Rows from block 11 of the encoder of a small image FSQ autoencoder, named by matrix and row number. Rows with one number belong to one channel. Each number is 128 + 32 x the weight over its row's rms, rounded and kept within 0 to 255. All counts start at 0.
Before each channel's rows are labels from the 100 images, of 14976, where the channel reaches its highest value: "top examples" is what is common among them. Only what is clearly more common there than usual is listed. The data: regions of photos with short descriptions (Visual Genome). In brackets: how many of the 100.
# convs0: expand pointwise conv (encoder.blocks.11.convs.0.weight, 1536x256x1x1), inputs 192-255
# convs2: project pointwise conv (encoder.blocks.11.convs.2.weight, 256x1536x1x1, transposed), outputs 192-255

top examples: text has "sky" (26)
convs0.68 [165 188 155  83 150 179 134 124  85 145 115 134 108 133 101 104 106 144 137 102 151 162 144  88 122 174  98 109 115 180 102  95 109  85 138 105 137  82  79 121 182 132  68 101 133 133 185 118 107 150 166 134 130 110 125 167 153 148 169 122 138  79 173 146]
convs2.68 [137 128 140 123 122  83  94  89  71 134 156  82 102 153 117 156 157 140 126 151 164 139 131 120 198 145 165 208 119  81 137 126 126 171 105 175 118  97 141 207 168 117 142 154 151 119 131  92  19 100 121 130 133 183 100 106 126 139 107 144 124 107  93 113]

top examples: text has "sky" (25)
convs0.72 [ 93 141  80  76 144 164  69 150  96 105  83 119 110  76 120 104 125 156 118  77 135 162 180  85 204 132 164  64 155  15 117 120 152  91 173 102  86 145  84 130  83  91  89 176 142 101 131  92 111  73 137 154 167 163 142 127 123 151 189 159 155  83 100 178]
convs2.72 [148 129 187 122 115 145 186 161 135 150 139  91 120 121 131 135 122  77 126  93 139 155  98 131 117 126 100  91 174 173 106 112  98  97 140 106 114 119 163 131 134  95 117 129 142  93 121 205 105 208  55 154 142 148 170 155 132 181 125 189 101 131  85 136]

top examples: text has "sky" (36); text has "white" (29); text has "blue" (27)
convs0.464 [ 81 112 112  74 166 120 151  96 171 142 137 144 170 114 131 138 125 114 136  96 120 117 102 154  74 138 130 142 164 121 141  84 123 134 104 103 123 100 134 159 146 152 184 102 111 129 123 125 110 136 160 117 177 255 133 172  76  37  72 122 112 135  88 120]
convs2.464 [ 88 125  92 141 123 108 100 108  93 129 127 112 123  55 138 117 107 152 148 137 147 132 104  65  66 141 148 131 110  86  90 171 146 151 112 187 118  86 141 173 134 155 110 152 129 136 116 122 152 124  73 143 123 136 137 150  98 164 107 122 150 157  68 114]

top examples: text has "white" (28); text has "sky" (25)
convs0.109 [171 142 100  86 114 130 149  94  94 110  48 111 143  84 154 144  82 145  95 117  98 178 146 120  76 144 167 139 140  58 126 135 162 116  85 126  86 175 108 189 147 114 131 145 116 127 118 126 127 125  46  84 194 187 168 118 165 135 129 144 144  92 146 195]
convs2.109 [123  96 151 104 151 127 159 138 147 146 108  53  78 160 129 124 122 100  90  59 197 112 131 144 200 163 114 160 168 118 130 122 138 140 151 126 126 125 141 129 125 150 164 106 159 121 151 148 194 128 124 142 107 155 142 175 114 184 131 184  98  58  93 142]

top examples: text has "white" (31)
convs0.286 [185 109 144  98 173  90  89 120 154  49 117  95  91 153 113 121 153 110  54 156 106 175 132 149 108 166 218 147 170 116  86 146 186 149 162 132 104 146 120 166 149 110   0 149 131 134  93 135 107 134 142 107 161 184 153 135 171 104 164 156  80 100 114  89]
convs2.286 [161 121 143 111  63 119 143 111  66  92 154  95 140 165 139  69  53 113 148 133 198 123 140 144 111 155 128 132 107 157 105 124 116 139 101  67 118 119 184 100  77 118 145 121 176 100 126  59 141 122 125 107 103 121 144 181 115 102  86 144 162 152 118 117]

top examples: text has "black" (25)
convs0.226 [110  50 107 143 115 111 121 148  77 168  33  71 145 124 100 100 115  84 154 169 125 154 212 110 118 110 125 145 117 107 155 147 122 146 164  73 109 195 100  79  85 123 113  96 134 110 164 120 104 107 178 167  53 104  99 156 189  89 129 142  87 102 133 126]
convs2.226 [143  64  99  92 119 147 187 141 154 107 129  82 132 130  90 135  99 133 165 150  87 137  82 119  62  99 125 135  40 154 104  85 119 103 114 224 108 136 121  41 120 127  85 147 128 118 149 100  95 178 157 103 177 106 113 126 147  94 141 150 153 151 202 131]

top examples: text has "black" (26)
convs0.513 [121 171 128 129 145 149 108 120  77 111 126 126 132 146 154 146  83 160 110  67 167 167 132 251 167 191 141 127 116 134 171 113 136 153 110 166 196 121 134  71 157 147 118 108 140 144 171 146 141 126 168  83 143 217 126 121  75 134 123 118 129 127 106 114]
convs2.513 [118 149 106 113 154 176 123 168 164 138 106 139 122 130 120 110 123  90 143  80  95 120 107 145 164 148 143 115 160  54  68 166 127 105 139 101 108 143 146 152  98 138 135  66  52  94 160  52 187 115 148 142 102  37  69 105 132 173 148 169 134 119 126 151]

top examples: text has "sky" (39); text has "white" (37); text has "blue" (25)
convs0.643 [132 136 173 147 135 121 103  94 151 157 141  86  79 182 100 125 149 136 127 170 154 108 120  73 180 176 144 125 155 150 117 148 121 145 111 115 132 130 142 173 109 118 144 112 164 158 130 120 119 153 117 162 124 149 172 159 106  79 151 128 196 159  91 126]
convs2.643 [133 119 108 105 151 126 119  95 137  66 126 184 115  47 163 150 107 140 122 115 182 112 118 142  98  91 144 108 136  97 126 175 116 113 125 126 139 116 109 113  87 142 145 102 118 136 102 189 154 109 136 129 141  73 152 139 123  84 123 155 119 119 116 104]

top examples: text has "sky" (45); text has "blue" (36)
convs0.498 [ 60 132  68  91 157 153 142  92 133 167  82 154 182 126 104 119 123 104 193  84 121 143 109 125  83 121 144 128 133 186 158 105 137 169 160 118 122 112 136 142  90 129 147 116  91 118 121 102 101 130 175 115 164 203 135 138  78  35  54 141 106 112  66  86]
convs2.498 [115 114 166 118  96 128  62  88  90 154 125  94 137  73 139 125  92 165 171 135 172 127 133  98 169 105 151 148 127 106 119 167 140 116 104 172 105  84 149 233 167 171 124 139 166 113 118  83 120 118  81 140 144 195 128 139 115 157  90 119 167 128  72 107]