From a checkpoint of a small image FSQ autoencoder.
Model: 12.3M parameters, encoder depths [3, 3, 3, 3], decoder norm groupnorm.
Data: 101725 training examples, 10.2 epochs.
Rows from block 0 of the decoder of a small image FSQ autoencoder, named by matrix and row number. Rows with one number belong to one channel. Each number is 128 + 32 x the weight over its row's rms, rounded and kept within 0 to 255. All counts start at 0. Numbers have three digits each.
After each channel's rows are labels from the 100 images, of 14976, where the channel reaches its highest value: "colour at peak" is the nearest of a few named colours to the mean colour under the peak. Only what is clearly more common there than usual is listed. The data: regions of photos with short descriptions (Visual Genome). In brackets: how many of the 100, against the usual share in percent.
# convs0: first 3x3 conv (decoder.mid.0.convs.0.weight, 256x256x3x3, standardized in use, each kernel summed), inputs 128-255
# convs1: second 3x3 conv (decoder.mid.0.convs.1.weight, 256x256x3x3, standardized in use, transposed, each kernel summed), outputs 128-255

convs0.213:147113131116117131145128144140123103096130076138173139152111116134138093136123094138146136084114132130146139157110103105101175108154126141118109175132110146123164188134137141114098078151057116197132128107155123148143159163122106115114153170099203157102113139130167179132101142156155117093135115152109128122235108093119124158102133123151116115144152080150116148168221194136121155093142
convs1.213:097133141099178118160146068162153050096173147146083158115128152092116118062081095116111156171086064091120144147157162127183143131083125108161144151123119106121114157146160150120133133170124170082106082110136159129123070113112109125112124162080185188132141115159134132151109180082125123127102062126129136135110099134136127116132134112086151201151117127134114076160140192106157116053125
colour at peak: red (58 vs 0.6)

convs0.159:125110127123082136089171076121112170100135161164090135085165136124118148152099114103141142084126112126116137034181150113130083022120114141163085139096114110104105118135141075134088158109119122088105119164119120104122106165145115117079112086170136087146182129086074132121153169122124100174104137146093141150111135186159109148145108139103191121091136144114165045133103151134140110137130
convs1.159:180155173126166140196103136173095124147138131145144095128169144088128101150108182132066083140085164104119110110087138106150178050126110122110079141112102181168084147150123078162194128152130075087180126158084091117186126168123173099144136134109139186141111102158063105092163120116112128175127088129102154188176133126064113108136097119112110077102080148138110149145159108073104143161227
colour at peak: white (34 vs 3.8); pink (30 vs 8.7)

convs0.148:095173114184146135131140107173155097159120177101104116186087132131148162150137142168125148252127133155164095110083146144107143099161126139121033133130195098099135092127127115130240130104140162180147119079138090106122144113084195059168146132126150163130106151173144089138069139105144121151108157147127124171130137117145149098130255126103115144144088120147138157153097143152084109104118
convs1.148:113153076182147161107146147088069115142146049167131135100044078108131119120134122186122132100106163089081132139112154135073115183138115116175165145125200171094135080120097114129147136133120107133113084112152142124144120124131180144124122133140126094184147127109118079112157088168167168115093217147196121171127130182104106138107118182109158164151116156170168145158142200108118126173130
colour at peak: brown (71 vs 34.4)

convs0.17:150129134159118132123127156133138095149107140118151135140137129100146119129140142174137148157093093154146179177105103068097136148140139149110162152161134127154196161120150179108180088102156181162156116079155120163155168092076145105144108185095179135097112147101125155144121174114175119111069096118083146132122112107094074094138123103110127133097177103154063185159184182184129215084076
convs1.17:154143130123147097148113088086113075096134135146126160089065089112176110093110011090111094167128134123131153113067086088108120067152140155116126137149117151126116124117179180118138112090150087216157134149139122135089134086164152109179119134157220163124134164121090141117125096127107140119092121110108064149092143114096076109142094111111127104126092135131175124140092129105095173177164
colour at peak: brown (65 vs 34.4)

convs0.11:115110097081104155149139140093138106161142129143124119121128157131115156126125148153141115154108105090104158178177120028147114042141164123110112134119086144103147128102128150134177138080113179131101135072135116136165126088126126094124172186154152116114150134128033110117198089160138059156033120150090165159088142130101080082137220121088199108125169165215159102122134077157146122118086
convs1.11:125130136056115154135114161092132134176186141112149116129120141096140121160112105144104069141162107050088099182141103148145132082082153119144061101117098132169132121156134080125169101084114105135153128064113108187059080139161188168104139123128126133174089103120157106108136169173092154174141156137117149112184141152114129096118078114121123111148120115150138079121083075174104142070081
colour at peak: black (33 vs 8.5)

convs0.172:161105171123148119122139068103145104141148124098122128108104140138156105117145126115139108045158120125113119138143142092119154085143135118148092112159094119146166118080147044102060133142061114176154153066148102129122158111093124135157097129157116108137153098142083151097122169132160139135143059151091161150169178156159167125124059117060110154098165152098053131118142096138161123180140
convs1.172:078081137081182122112133092163128121150121121133137107147140151192080113131120100094137124144098122151137131173134140131137077130137142156128043143144093149153107120178184084148141136153137103100183081155129081064153105116161216124105124128133096139116138098125096115068143161099148087063179107124073114112168178150124094116167169171103092087180147142102082151153122051155163116107170
colour at peak: pink (26 vs 8.7)

convs0.245:138143076161108099140163139136149101142131039086096102120121156137113131165153136156149174118078114174174154146101119078111099080105155110128151101115123113117111117180126163123114123093178097178143089034168175181174126080131132110120177104117136176137123135156072105174106111120124118147069107144129109147097132147106037062084055099123114120111115158110177177129107140127109124116071
convs1.245:175094179153099131195140122126148155160114154106090149127095103121110112089119203206147064144131123133147128098149141131112152076125114120072116113124164137104151108121146083158147147119102153187131162069152132143077120129164128104104124122137147147142133170166128114065145198132117052137124080112118127114150092109097093154111091124074085072092098073143097058130089074153165141096183
colour at peak: pink (36 vs 8.7)

convs0.36:189131083136183125141111084134148128110146134165092121143154138140113129133148110165122157144130155161146151128130155155123103068129160122122183126071103080107110139147103171125089140135157176111138106201098107206150132128180110148102110077124130120146104143187118172151159141215119148100153126143154095136162158096147112114100081142207120121124156128172184073092123208158166133136158
convs1.36:199127101157113139124125186070144111121153188147123096119187139133131117063145223096139160162157162142147116168123121094119101115148165108153185105115147155117165129152116120143110113124146126108130118045116149179128147126142157101131129103120129111187088118147116139117144123199103143142099175150151120169181150082080151141115087141157129167087116095184099173105169139108128088130061
colour at peak: grey (65 vs 40.3)

convs0.199:126128147137104123143107087144144111100158057122149140148100135139110128157118112124109144165172185057092095185142179133093149099110132141146135117162057106125159110113102096113179149122055143139089060062123140117163141138120147077146141091147193134143128117186107049114140121122150106146109090096151134129141153169154158095099100133089138143138101154144118060144175071087111151156083
convs1.199:131108230124140160104107117173129135125122093124129145134069152147067114213144125179156122135116179147113124164123145170099130111143149136082159174116135179133125138115223084150160126134120150101169181128158103132203104122091075177142137136119171175151121134160084133102109117052134114139090100160192105169126128101159139102129204156127125177168053103123134101145107169080141131184154
colour at peak: grey (65 vs 40.3)

convs0.78:134166144135050138129126059114173149092156083115137127150081109137127080069153130168113111098106083158146132106111134132120136127119140127133086197158073116153114100114114070115118132171080134132179146151119159122109170166131122102130085072096138149104108122087193126108107118159107170092194122123104101132166105140103109147111000103092100156131110111092066118128177151137130167138152
convs1.78:113123165077127133155129072158106127117150097133119100109145069125118100163130117124112160089177093166122117177119127115164155138123123084073093125124088120108124123113198126120150116161120148136129186086160123126175145150120089074133147098141142126176153134164069141141092109137125090067194086106101133163199124159102055117122169119139133035143180114061137137153094066157141101121140
colour at peak: white (47 vs 3.8)

convs0.188:102138134150158127065123116093103146115132092164125139119099140115112127101137121098088099078119073144085109091157118140158122169109120114134063093095126151144106111081124117136034178106146116133123224152156098144111123120141038183136120167133112109173122112081137155145155160151118160139180088125091158073084133156115129153122124131157160129102175164121102144119135071117191145116157
convs1.188:128173125078152129138160075086097140147129058178106124126166087108170114142127130134076109135153084150152116071103124119119116106129137122082081145176139115148123134146114158130178128113130143087129184141143141124130124127119111118084163199138201133123110157159147123149117102128161102075178087123096114158132165169131109107130206115103133044166156062062103140121079068178149137076176
colour at peak: black (32 vs 8.5)

convs0.176:153143144135173142149109094145171110180145103098133118114164125143121127169150113162102142148110091105165153170090117156079141132139126134121137171125117122087147135152132119129154113159110120187177080112114111159182176174099123081127137107082182158123100126150188139141084147133157087102131098107084090130216137134086114157117138122084120108053131113140132117138146175196105144070163
convs1.176:169126124098113111094133210107118135115105182118119151123130098165150144028141180136129173130172155125154130128123157129164083004091129111141106136146168085118160133115102115137148082106098134177057129046146123126093106113146121118093152133135130128191116132088112114116160099138114111129146183146068162117159122045100145116132129107111153143163092162116157101080182102110161076075072
colour at peak: brown (68 vs 34.4)

convs0.41:171105128167156134154123171153129187103116220116140104119220099143096133143054150160091125144069129123077127202150109110135129194148135077134191125216133134089120133123125174160156115102112145135128094180126145173137118149107160118194162147110131209133090087159148120140143112179149162062108185111150115130151103117133096155135062159106162089156144114162134161118159142146142146114111
convs1.41:152139136143168105162110094155095158163114111124116109151075125153096120166148116185147106130136083111103131162097148110111207139060122167108076114131096043130135094138158115121134161135101138180150106135142136162104118119164124121123108137112138125089138140175097133099133108118200140172113129151156134093128083222137134190136087106124117095101145116135153131077135129154131127058161
colour at peak: brown (63 vs 34.4)

convs0.22:116092148097124131089155160091121136200139145152088119121162127157125147149080122163136121052081076086110166148143112094107104108165138111141103108123099149115138131119145165137146146137107155156093115075154090162176123116102127113141177168150137163109174108113061109095187120150152075114091120154118148151099143126078057101134149129098162116112180133206143093110128143134183131107127
convs1.22:149110153140228142109132147108187141150159177142137119124070110079203102076137102145170123139125031079157120169131117092180107165073157099092051122129138067150119103123137072144151149155088096115145130131100108138109148134122172143137135120127111153105164083111167093114096202098156130154168202152082122099119140087154085128127140141142167114157119058058110116144106101158167105061041
colour at peak: black (49 vs 8.5)

convs0.218:130164121142167148139113155131131104116123114069110145076098134113141148138136130084122151160156175134095098085111146136155165045114154153127108121112147097157118160124098119138119137150138078107113173100112134104122121137116146064091119161150102110175135116207118122097100067094114155158110180122119138136156133104180107093164142134183132138102081152067099103164085102122073110107128
convs1.218:148141127145083120048111131094168177135138098101081183131134092168044120141103077094103094165110233142123126162124165177070077185223107106168116081100178147087123150122119165117102112133098162099114169132134133121082165120080119145148127160087113092175143134066183139137116084110138157123092126134146173172135164123114170096108111104119117183176081103133099160129125110083135133152101
colour at peak: black (26 vs 8.5)

convs0.182:160144104113144154107130106142076080131115104146130149093168145114167158123077143092125115092102133086099119058156092136132130170113142083155078129063145120131123095143121073167106190094097085103128130196115108102102077124168109129129103081165097089169171075148157074100189080159118131117116097122148180130168122137162096150115110182153135188096094157066143065134096119094176101105177
convs1.182:121108214074173143131178148124105199140101075117141125085130115078167115131118106136155126092138086131146114123150085122092140140167131126120116108131160126175135149080162132146182111142111098067145193123134123165174126110092167095102145140132113110128107100134123091121189129214103095052140115120181156145122131138146095097139098157158166055109187103165159172176163081104075105110157
colour at peak: black (58 vs 8.5)

convs0.162:151209119170148107134096104149158042148111087094151131130116175113148125170137144134089140168096106147160118170109098154133134097092176124150119151109178074123153106190137106140141119110200135132118104200085146132138178114184104114138116121119130124117132116126188118139091119124110120116061122107139146114179069093089077107107091125087098137044108097065164109158103151124138104091149
convs1.162:125140152181051123157121127096081137125128135124130161116121154107126154176127208154131160118108127071127091109177101135088169090072130124135105121130178114124154093124175086096188076089162121156142121038116154135106113127188129031092119139082159130129162212139104064137127137205096102160128156090071132130150129154150148123121071157160121060105148147161113132149088063168142162107155
colour at peak: pink (33 vs 8.7)

convs0.18:086161107111095134147083097121144086096164107135146148134090130114179122127125138126124080156178152078102084183119177164130149120087124106109123148104137085109163112088130072170115160160080136058145113073119106110135183154116172079136134122108165111164125133201145108165118149147188119136122107103134157138143161134145164092122111107098110125157129176132106092117168061103095171142111
convs1.18:130111097154077103129141174099118095123134110132114122081181129107091143098144127080162118168079223116143122157123137211109127186171182136176210148111161129152127100097151109114080105121159180084094149126120113117158135140096066175115152141123136115169123093106151143138125107102102158076100134205176112131127117100092247111106137133116146225180068131169099135141170156064146122152061
colour at peak: grey (71 vs 40.3)

convs0.174:152187140177099098103111116137115129078148106127134165129082143147107088121132107124147126138160130110102120129143161189121131177096154122141114093133119084142165144136082118122053122125106124118159106132121121128107147110135080218126141094130120118124130113118155122154126160131136118135212108108171099112149147148157172140117033090154127134181135146085146066112145120136174165149121
convs1.174:165121143110057105111162142128118133143121085098155152134207146107105144105138125065102107121065172150125145119127104131108131124120119131141160135134177131129167094129092122131144130141131163066116168160116154139174142110121045064098138147151100079111091101137148143166133121110082153077127112172116096096103158127076113064146169129076122096120100119134075127145127060084173095134040
colour at peak: grey (70 vs 40.3)

convs0.222:101187086213111122168123125164139054109110105131150143120119146097122142123127119181139167187079151119131129107131106089144152073171104164090149114116110144139186102115102152119138115112121163131121105099119141187118139072130124129112119137108179123170109200125114117204133205117130095092170081125135144135099110126140131060087096101102174119075198171180119124181164094157100169087083
convs1.222:135154090209156134123115145111077124158109139134113144120087130107149121092125147155111103131175184114155160043131093122081157087180104122134127148101123204114132088134173173134119131139127121120077128102162140167131078174117187082141088144121200124148125119101142080062115043144130104104168148165163109158116166140111139131121100131136145168149061128128127168159083109149130144192106
colour at peak: brown (61 vs 34.4)

convs0.190:194106113084146117143081142119138017138112129126121127142136138082164084136174145123168119168168140123140150132109099140085141101141157134097080133078135151151150164172136120088118102135214107147164111180154106118144126134125148094115085164137098101135120113167194121106125130134165155178127128128101116147174089081145137112147068132154060146093131072135149170111134185132111103051148
convs1.190:099114130128080103182139167157130142118131176136116106148166155121128117139100125166125139115095141080105129122133174108084063112084140117124148090158162105113141103124121118096130133114102105169139094077125162083163147118148183136099138107175107148172139177158102126129120107165105178111108122056145099120062093131114100103119078144163125143097133126140145117162111112200116086139101
colour at peak: grey (65 vs 40.3)

convs0.229:089117171112081130118114116117143132129132172149146143108170138160115141150105131141126126127156133106122155184136117090114148124174102161115144141174152147109174153075115099120180126157018162130103049048105122128163152166115162050156139135127177138134118155130087145088132114118149121110093098125088127132112101116113125119155126117069143104164117133184084124136151065104083128123100
convs1.229:109141148132191138155107117172139064109188164116143089150086118103126125129119121117091144084125151115109111104154118151147125111093127138122139144112106102172113155103149162108119108125125077075132132102154086121125102108115085100150145121127140108125130157126093141133109120162090076089127184129145142131106160129146107154101136118082096162162134119100180106143118111154130138175074
colour at peak: orange (40 vs 1.3)

convs0.99:150115076197131178162124112189092099103126180119114087142074092081095141105104123066115118179129177081108108059164144155118120059146102127119135118077183109159088125108091131116162149114160091059101134078087172063114070103100096177068130105144119125149153121113109126119093129085092122164200136091159129135206170130166177068116151196158139130165108146149136127129108107165132090163134
convs1.99:164146151198159135067095120119157081100156088102132127127123160131048141177135156092086175133091213149106138140112155184123132114144190132101170151128200191159151088084184122154109137106096166134154139116088160118124126107152138155132087123122120147107113078152175098080129095159194145136075118152195111169167151119123162135096175135081107183125099115141130143102154167072168138150153
colour at peak: black (25 vs 8.5)

convs0.248:188097165073092152132124118090112155092149049133104105099157096125113133116136125055146133016156142120131131172135173097131132188085113123117149171123153114125123116146105099118097136109158080101175140140092118105159077145130127132130127104129119085118086088133097068127133074162137123144112116138197110121141147144177141144088157184092079148147051109074186131112109153069163112155115
convs1.248:100138155130094132156121163168118113118170197086150151144122125121105127143106126111126151138144069120127148108132091111120201133105128115084066099147082127137104200170091152119180113131136072114107126167118089162151080109134151067208107092146112115209117153126124135177088205204102101126140173118143063109061134072181026137144094160122153139078123120136118122109126134144101126073166
colour at peak: black (38 vs 8.5)

convs0.83:160122084115114168160115072161115100082144174188095101104089105114144137091108114102131130116097152125153124092149104125118092157170108164084144169075174169146074083128141036108049137072120072114106148181105125073128150183173068093059118132132068107127169138137196159102161106118078155117139141165107138120121110127157127133110113132118141178074126123135122126136091117127124058080170
convs1.83:092114146121129103146160075180115174173152125186048127136182140112142116100127099126139116137138040101176123092087143155164083128154149114107156144116084097141142152148088151091126115137158098128098153158101137101074089132155175139182107152054171112112099163163136117112101132106139070103168107139079085128130184163143142148154151117040123095145093148155191088159094065186126180107119
colour at peak: black (33 vs 8.5)

convs0.57:107187124152162096125121110108165151158093159117119099160147136155116128131163111174099137123077089169174139131095103125119108089107139144122163142137139058105162095150132179134147119189079159188134072162137180188145193133131109147136128137097157156078122142113121141141072167128121092106089088143107100163142091108074106184128125091065130101057132120167134134117142150170107136108153
convs1.57:128112135099056131139147148125140097142143076132129120126148101089188104189133146183133138127182101063107132076149119126083164051063140128139060156168112155101139117122185169146122123091129116083140135111140139128103112119168157080102152114127115192124136183117116115142090152155092119148088084149123099095191166116120134124092083093148113038125154149139130136124120053195097129119198
colour at peak: pink (27 vs 8.7)

convs0.62:180141149135125145153132118163121150108135197139136124173121130133107107118079134110136117037116172115116119092130121106093108058140151135159067133121144077131125140133165142128112138152161058126150084156149086127087097127130146150095112137148155082144129081179068100071141074134129137139088059189186127156125127163177043163079026144009118159101055114097141115099110131102169097115156
convs1.62:196128134154111136184156180111093144131145141096100163092092070143056121190117149121105145126121189147099188104127105155067176119167110111121099128133143167109137136124091049133150144098068199145134131096121145163112132168126149119166139193100098089181132189100100085125184117231098111138110125169187119160149167196088120078140109083125023173138076089189094139145124139112110153103158
colour at peak: black (33 vs 8.5)

convs0.210:097092078101129156110122141111107118121122141129088118080099133104129174137108124094139121140120150108123113083174128100155084079105102147111103133109177121126092085123107079152115198066152090095122175177094127095110097147134151125126161123161097100152163172120142140135143121087102076145140191137126165144064212116139173089170244162154185138096143143125163136136069118143108102107167
convs1.210:120159117137051112152117128109081205150134168092158122169150143095105153175149140153120000151154093134111192145114128102206056070128130148055063047138045108107061182129095156136085181079128122091161138214101126139098128132160186153104124124119127152137113150076065106150091134110108119144128107124075125151117128117132100121163127146139098091114122125121112155126130145195115133132169
colour at peak: black (31 vs 8.5)

convs0.114:083129068097118122127119138121138151174115165136138100149129143159120158182122138145126123166082082107130136104126120094161118131161112097103117129155135183115094112129124113167147128091184162125110162100125148139118142123118094073125156142114109118146153130084094139113129066146128146104119128110085128090069123094081083079174226124066171095080192146194158188117123092155107132082094
convs1.114:067123134075085090126165185155115118137144172144154095151082145077142128186099193097116126115162042090100137136110092100141170079087128137141115112129135042093122167097104157111129155175134086174165092129105109113111127127120168148123164131132069113121116118121166150194094176158133141113183165102101128126072088153151071139153119144125099061115159179114143053130091111170091160146115
colour at peak: pink (32 vs 8.7)

convs0.204:129112105093105161105108132112098093141151048139158147082099129076144142129106130065172112088171148086139103033156120088124152094112123146121038128020125126148113151174106090149139137129111097101121104149138106081157059144114141092058169123174101096141183106130115064108140075098109123153111161158151181174173148120145083109130213193140133172085078144117162144147122112094113113103154
convs1.204:126141189142178083135130117132077175113135086125126143140088172059117182140100143073136032138101066123100131136157192164126150176138126166126053113158138130115133135146109042147116128107055135125132228154115179125147131092082100165182153147131099162090065147150090090129093192147138095148132136150121130104125105120179076181095089141117112118140054151128154102130117170108101133106096
colour at peak: black (34 vs 8.5)

convs0.94:133171126160114122108103098112128146139127136118160145072171141121054129122146119151084145158136089143150143103117167184117162110051127132133170149128061072156156123090094112123162103222134159087162093109140202148148113095140180136126079092155171103114089125134115093174113155130106141155118075085126095096170095157113119132104075169087159111073114167136120117119141166133125135204098
convs1.94:087125131139167127146108150116158106144141196103116108122129154104088096108115172196118075103188095107153135042143081094148131115146121123142104120136136143137152136126167162136165120100140077136118104154137112121125121150167190085161148109133122142154139119073120069064133133139133097157093137079097142119094154175155096134116033154132162114091192094069111198119069098149111135195209
colour at peak: grey (68 vs 40.3)

convs0.35:127097165032140145123141092044106157108168076174180183100145147137127151106115146097133086069167089129137125154162159104158126165093113132142145124186104114139143156112129117144131118160084150118080098088169152097133130131104137064142116102157120107090174147087076085143177131132137087147072134110062164115111116179116150125130085140110155129104134135089144108102156031115154138152114
convs1.35:105145144058152106091103141213137128120182159112143195124103158138131100152150144166138090177095028114123131083151088162205179130105137114104136172115083123127124172131121164134112185155093120152080176219116108093110148137107124129116151131157087183068112119115100168114073162124166119105147070075109127116119143149143142130133154147124085120160137115057118117128125124153088119151116
colour at peak: black (52 vs 8.5)

convs0.130:117209090178120135149114121121154125136136078136122129080181150140082140174158131141105132155122121139139138151116152120153109144089150106096192139114121118112144104151092146154181147128149145092132109135102129176158187137172169071109132097125148122146108134129078123176154108174147118112170063122172094086118117139111122122112109121000121121054134135144181110137153093167134168138120
convs1.130:128110116111127126104119183118119118132162171095129085108104096083092125094092111089146139148134195130140151161163189085153051162179198119156137165139152160141141105157138175115117136148128150158135145122143099112183117105136095119137138133156116139153130145137148151121106132120162206121142161134184133165139131145129197117121150131156115193107098113215087131084145231095178138167036
colour at peak: grey (86 vs 40.3)

convs0.112:156157146090125091156170111128077080131122028120153174140116125120123136133181124083168122032163171100154142200105126137097166171128112124122182085120149187143114119161111112095117107119080119134133081120140112092187131127135112092108127102152128143159151144143065044167126084095127071151166127116167105120139095134172114139116167157143118136137130104129170102183122063123115129129144
convs1.112:123116147124065161103117127163137170141123121114154128121140154127068116120134070071116150187070205153100138159103159165125065127181108161133106115156171167095086103111193155105131088155152161053099170183081143130144092105119075150130104142107102122148153177138198159128136132073166191140132137171142150159105176116091145122129174110107076142186104169156062122179181170156140087126118
colour at peak: brown (62 vs 34.4)

convs0.19:109116127112152107134137158125198137139134132077087089144162130153156152161194147168134156189165118146093140131123138146133107102132133158128150114168084162082102090105155199134164143126075168142146167092095119166173158119135199130180125160135055133144116152156146147122096132100151100158185095150175127146015174121128165134158078091098137134127155134155102142081036089197126105174136
convs1.19:153132074186136121171138150151190098093141097128134084092185132143071141099124173090149128190079109105159141142129160166190071128129137163172110104114105103140103096137056115160098110080128161138162114199138107140085137155086088151112154141107079107088100184133135107179109141072152107117087111157169110096125181089170135130135142104124128125138053121125097094097170223137124100132136
colour at peak: grey (68 vs 40.3)

convs0.85:102126147091125145167128132142122155129103124107111146071168121146151125149136117132111124122113163148068120094133121084178100137076101124118137132099230097061115102130133160139136122088190099119144125129128136116165166140127152105141106111122172088144117088188110132113115157127171160149065152167143135119101086143138120183138193150098112162054091123077148159153161134136147157137146
convs1.85:122108143128102128112109175133153170113139167097094162096128119153033128163130139161146102113122208057133088102126166153063063116188142170165115135120118191122126073151153144092124135137154171109084126139150090163135082111131118123163103153143104167161131165128174176191095143083103144140124093124173125164105144138123132105152123149130109177128093130176113120137082166141092148075179
colour at peak: brown (76 vs 34.4)

convs0.164:160098142120169136128183116134106163123153178170072070114152079183144095100095091115164146132077145159159141154136109090096058162142108135090199112158119218138070127089136110114078106104102169162112117055135177152093107106088143221085149082122116193107148156104087141118162216148140141099129145157082086126059139142122135116100084100124126108192180130124122146105090138119139159106111
convs1.164:082151112135195155102122120122164138118121110105128116160111130147146147137161093089123137113138045147133145097117139093182125172119123118096152159119128127117122144115150139097127146149104056151126177154129144106143105138156112119091119148118166101072146127177197110163116137124137150143158113148075115133062125203133162127117170164107130091136147113116160148123055095173141153147174
colour at peak: white (25 vs 3.8)

convs0.93:132142107163060112136119162132156129126167090123112129139121150153162118134135161160092125146070080141127135192136190123138148111110176145136075105202113078110159132107122122125103140129133158117153147038110150175134130103112110199149148167092124139106122146149141155119124157142135121125109113151116145148097169166102120064123031079110109136142154127099117120128113122150151174188098
convs1.93:056110098123155128140110070112124114116137143115154100130129120114132126139140144123134125149184109094123114146113149074080141129149150165167053144127127160152129152107100136101118146162138078161170086138131115162056143089173174092154122095117119138171111135117101148152104131134106075136124127060086115094149115125092070112118081143152111075068205095065161179116100025185101182136201
colour at peak: grey (66 vs 40.3)

convs0.235:125203139136151139164100071175147142179116147123093144143135128137112131121085158131094135127114187126125126053115158169138107125201125165140073152177175109118115144097092137122143131121080083140076094140085123115082161151132135075142116077105138131150108132200171088109111097094077159084149134118162076092166096111182130171179123173188144122115122121087097111154110131115093083148144
convs1.235:129161134154110113089148117089125136159131163145097147134060118196045156070169115155101158101160176149137116138121126143112121132166080127115184124115145159152115055100155148092102131153073174100116081138125131102163124105101092203114118126100095143176122090130101120157108104131147174068062213159153119180095105115105162157106127146113153178099110129166105182111130158106113070194111
colour at peak: brown (64 vs 34.4)

convs0.53:136083083132146140108182133131128145120103165118073089158097127163175154110091141143170157141096100180155109161118079114127000162131146123130182128112146170080078126202193162157130119086124152160138145210183147155110107130108157171124122099121115175077150103097191133092113161166148108115074163178125123138077111124100109178097120149172129124134108092059110151089114173132171163096175
convs1.53:169146039206151115152136143139100103114138193106114131129120124094204146146165120068109080097162064080119121127139126122137163126067134133116068142143102107116118218161065180132097131145141074176110121119093135118126129152130101103166126185140167125119143088140173123144148099074089121105160109070090104135091064095169096119162132130123143115072161110121098143100093132114047130155149
colour at peak: white (25 vs 3.8)

convs0.72:129135150153155111180135176191149182145149072098147112084156103157090121149134121132105165114082087092159131178113122157139174175068124102104183133134098097179145113120111177154116116143115111177121193041112164148146144158103083127155167135111168205132102134116135094177116113139128035092106139122137119127096122099091023093087067122123107125151071126096152108153109108161097105113118
convs1.72:158121195159093150182128133116144094053110180154095134155099114119121140088132168175164165100128042110116109134106167149053153121107121109121130152118144095113113227128108066121146136106076115177124160082144106163122120112125178200128127096100138147155162097131149152164145131185114101151147106108103131101069080097146031143127061133199107128057132104109152136065165057146152117109138
colour at peak: grey (73 vs 40.3)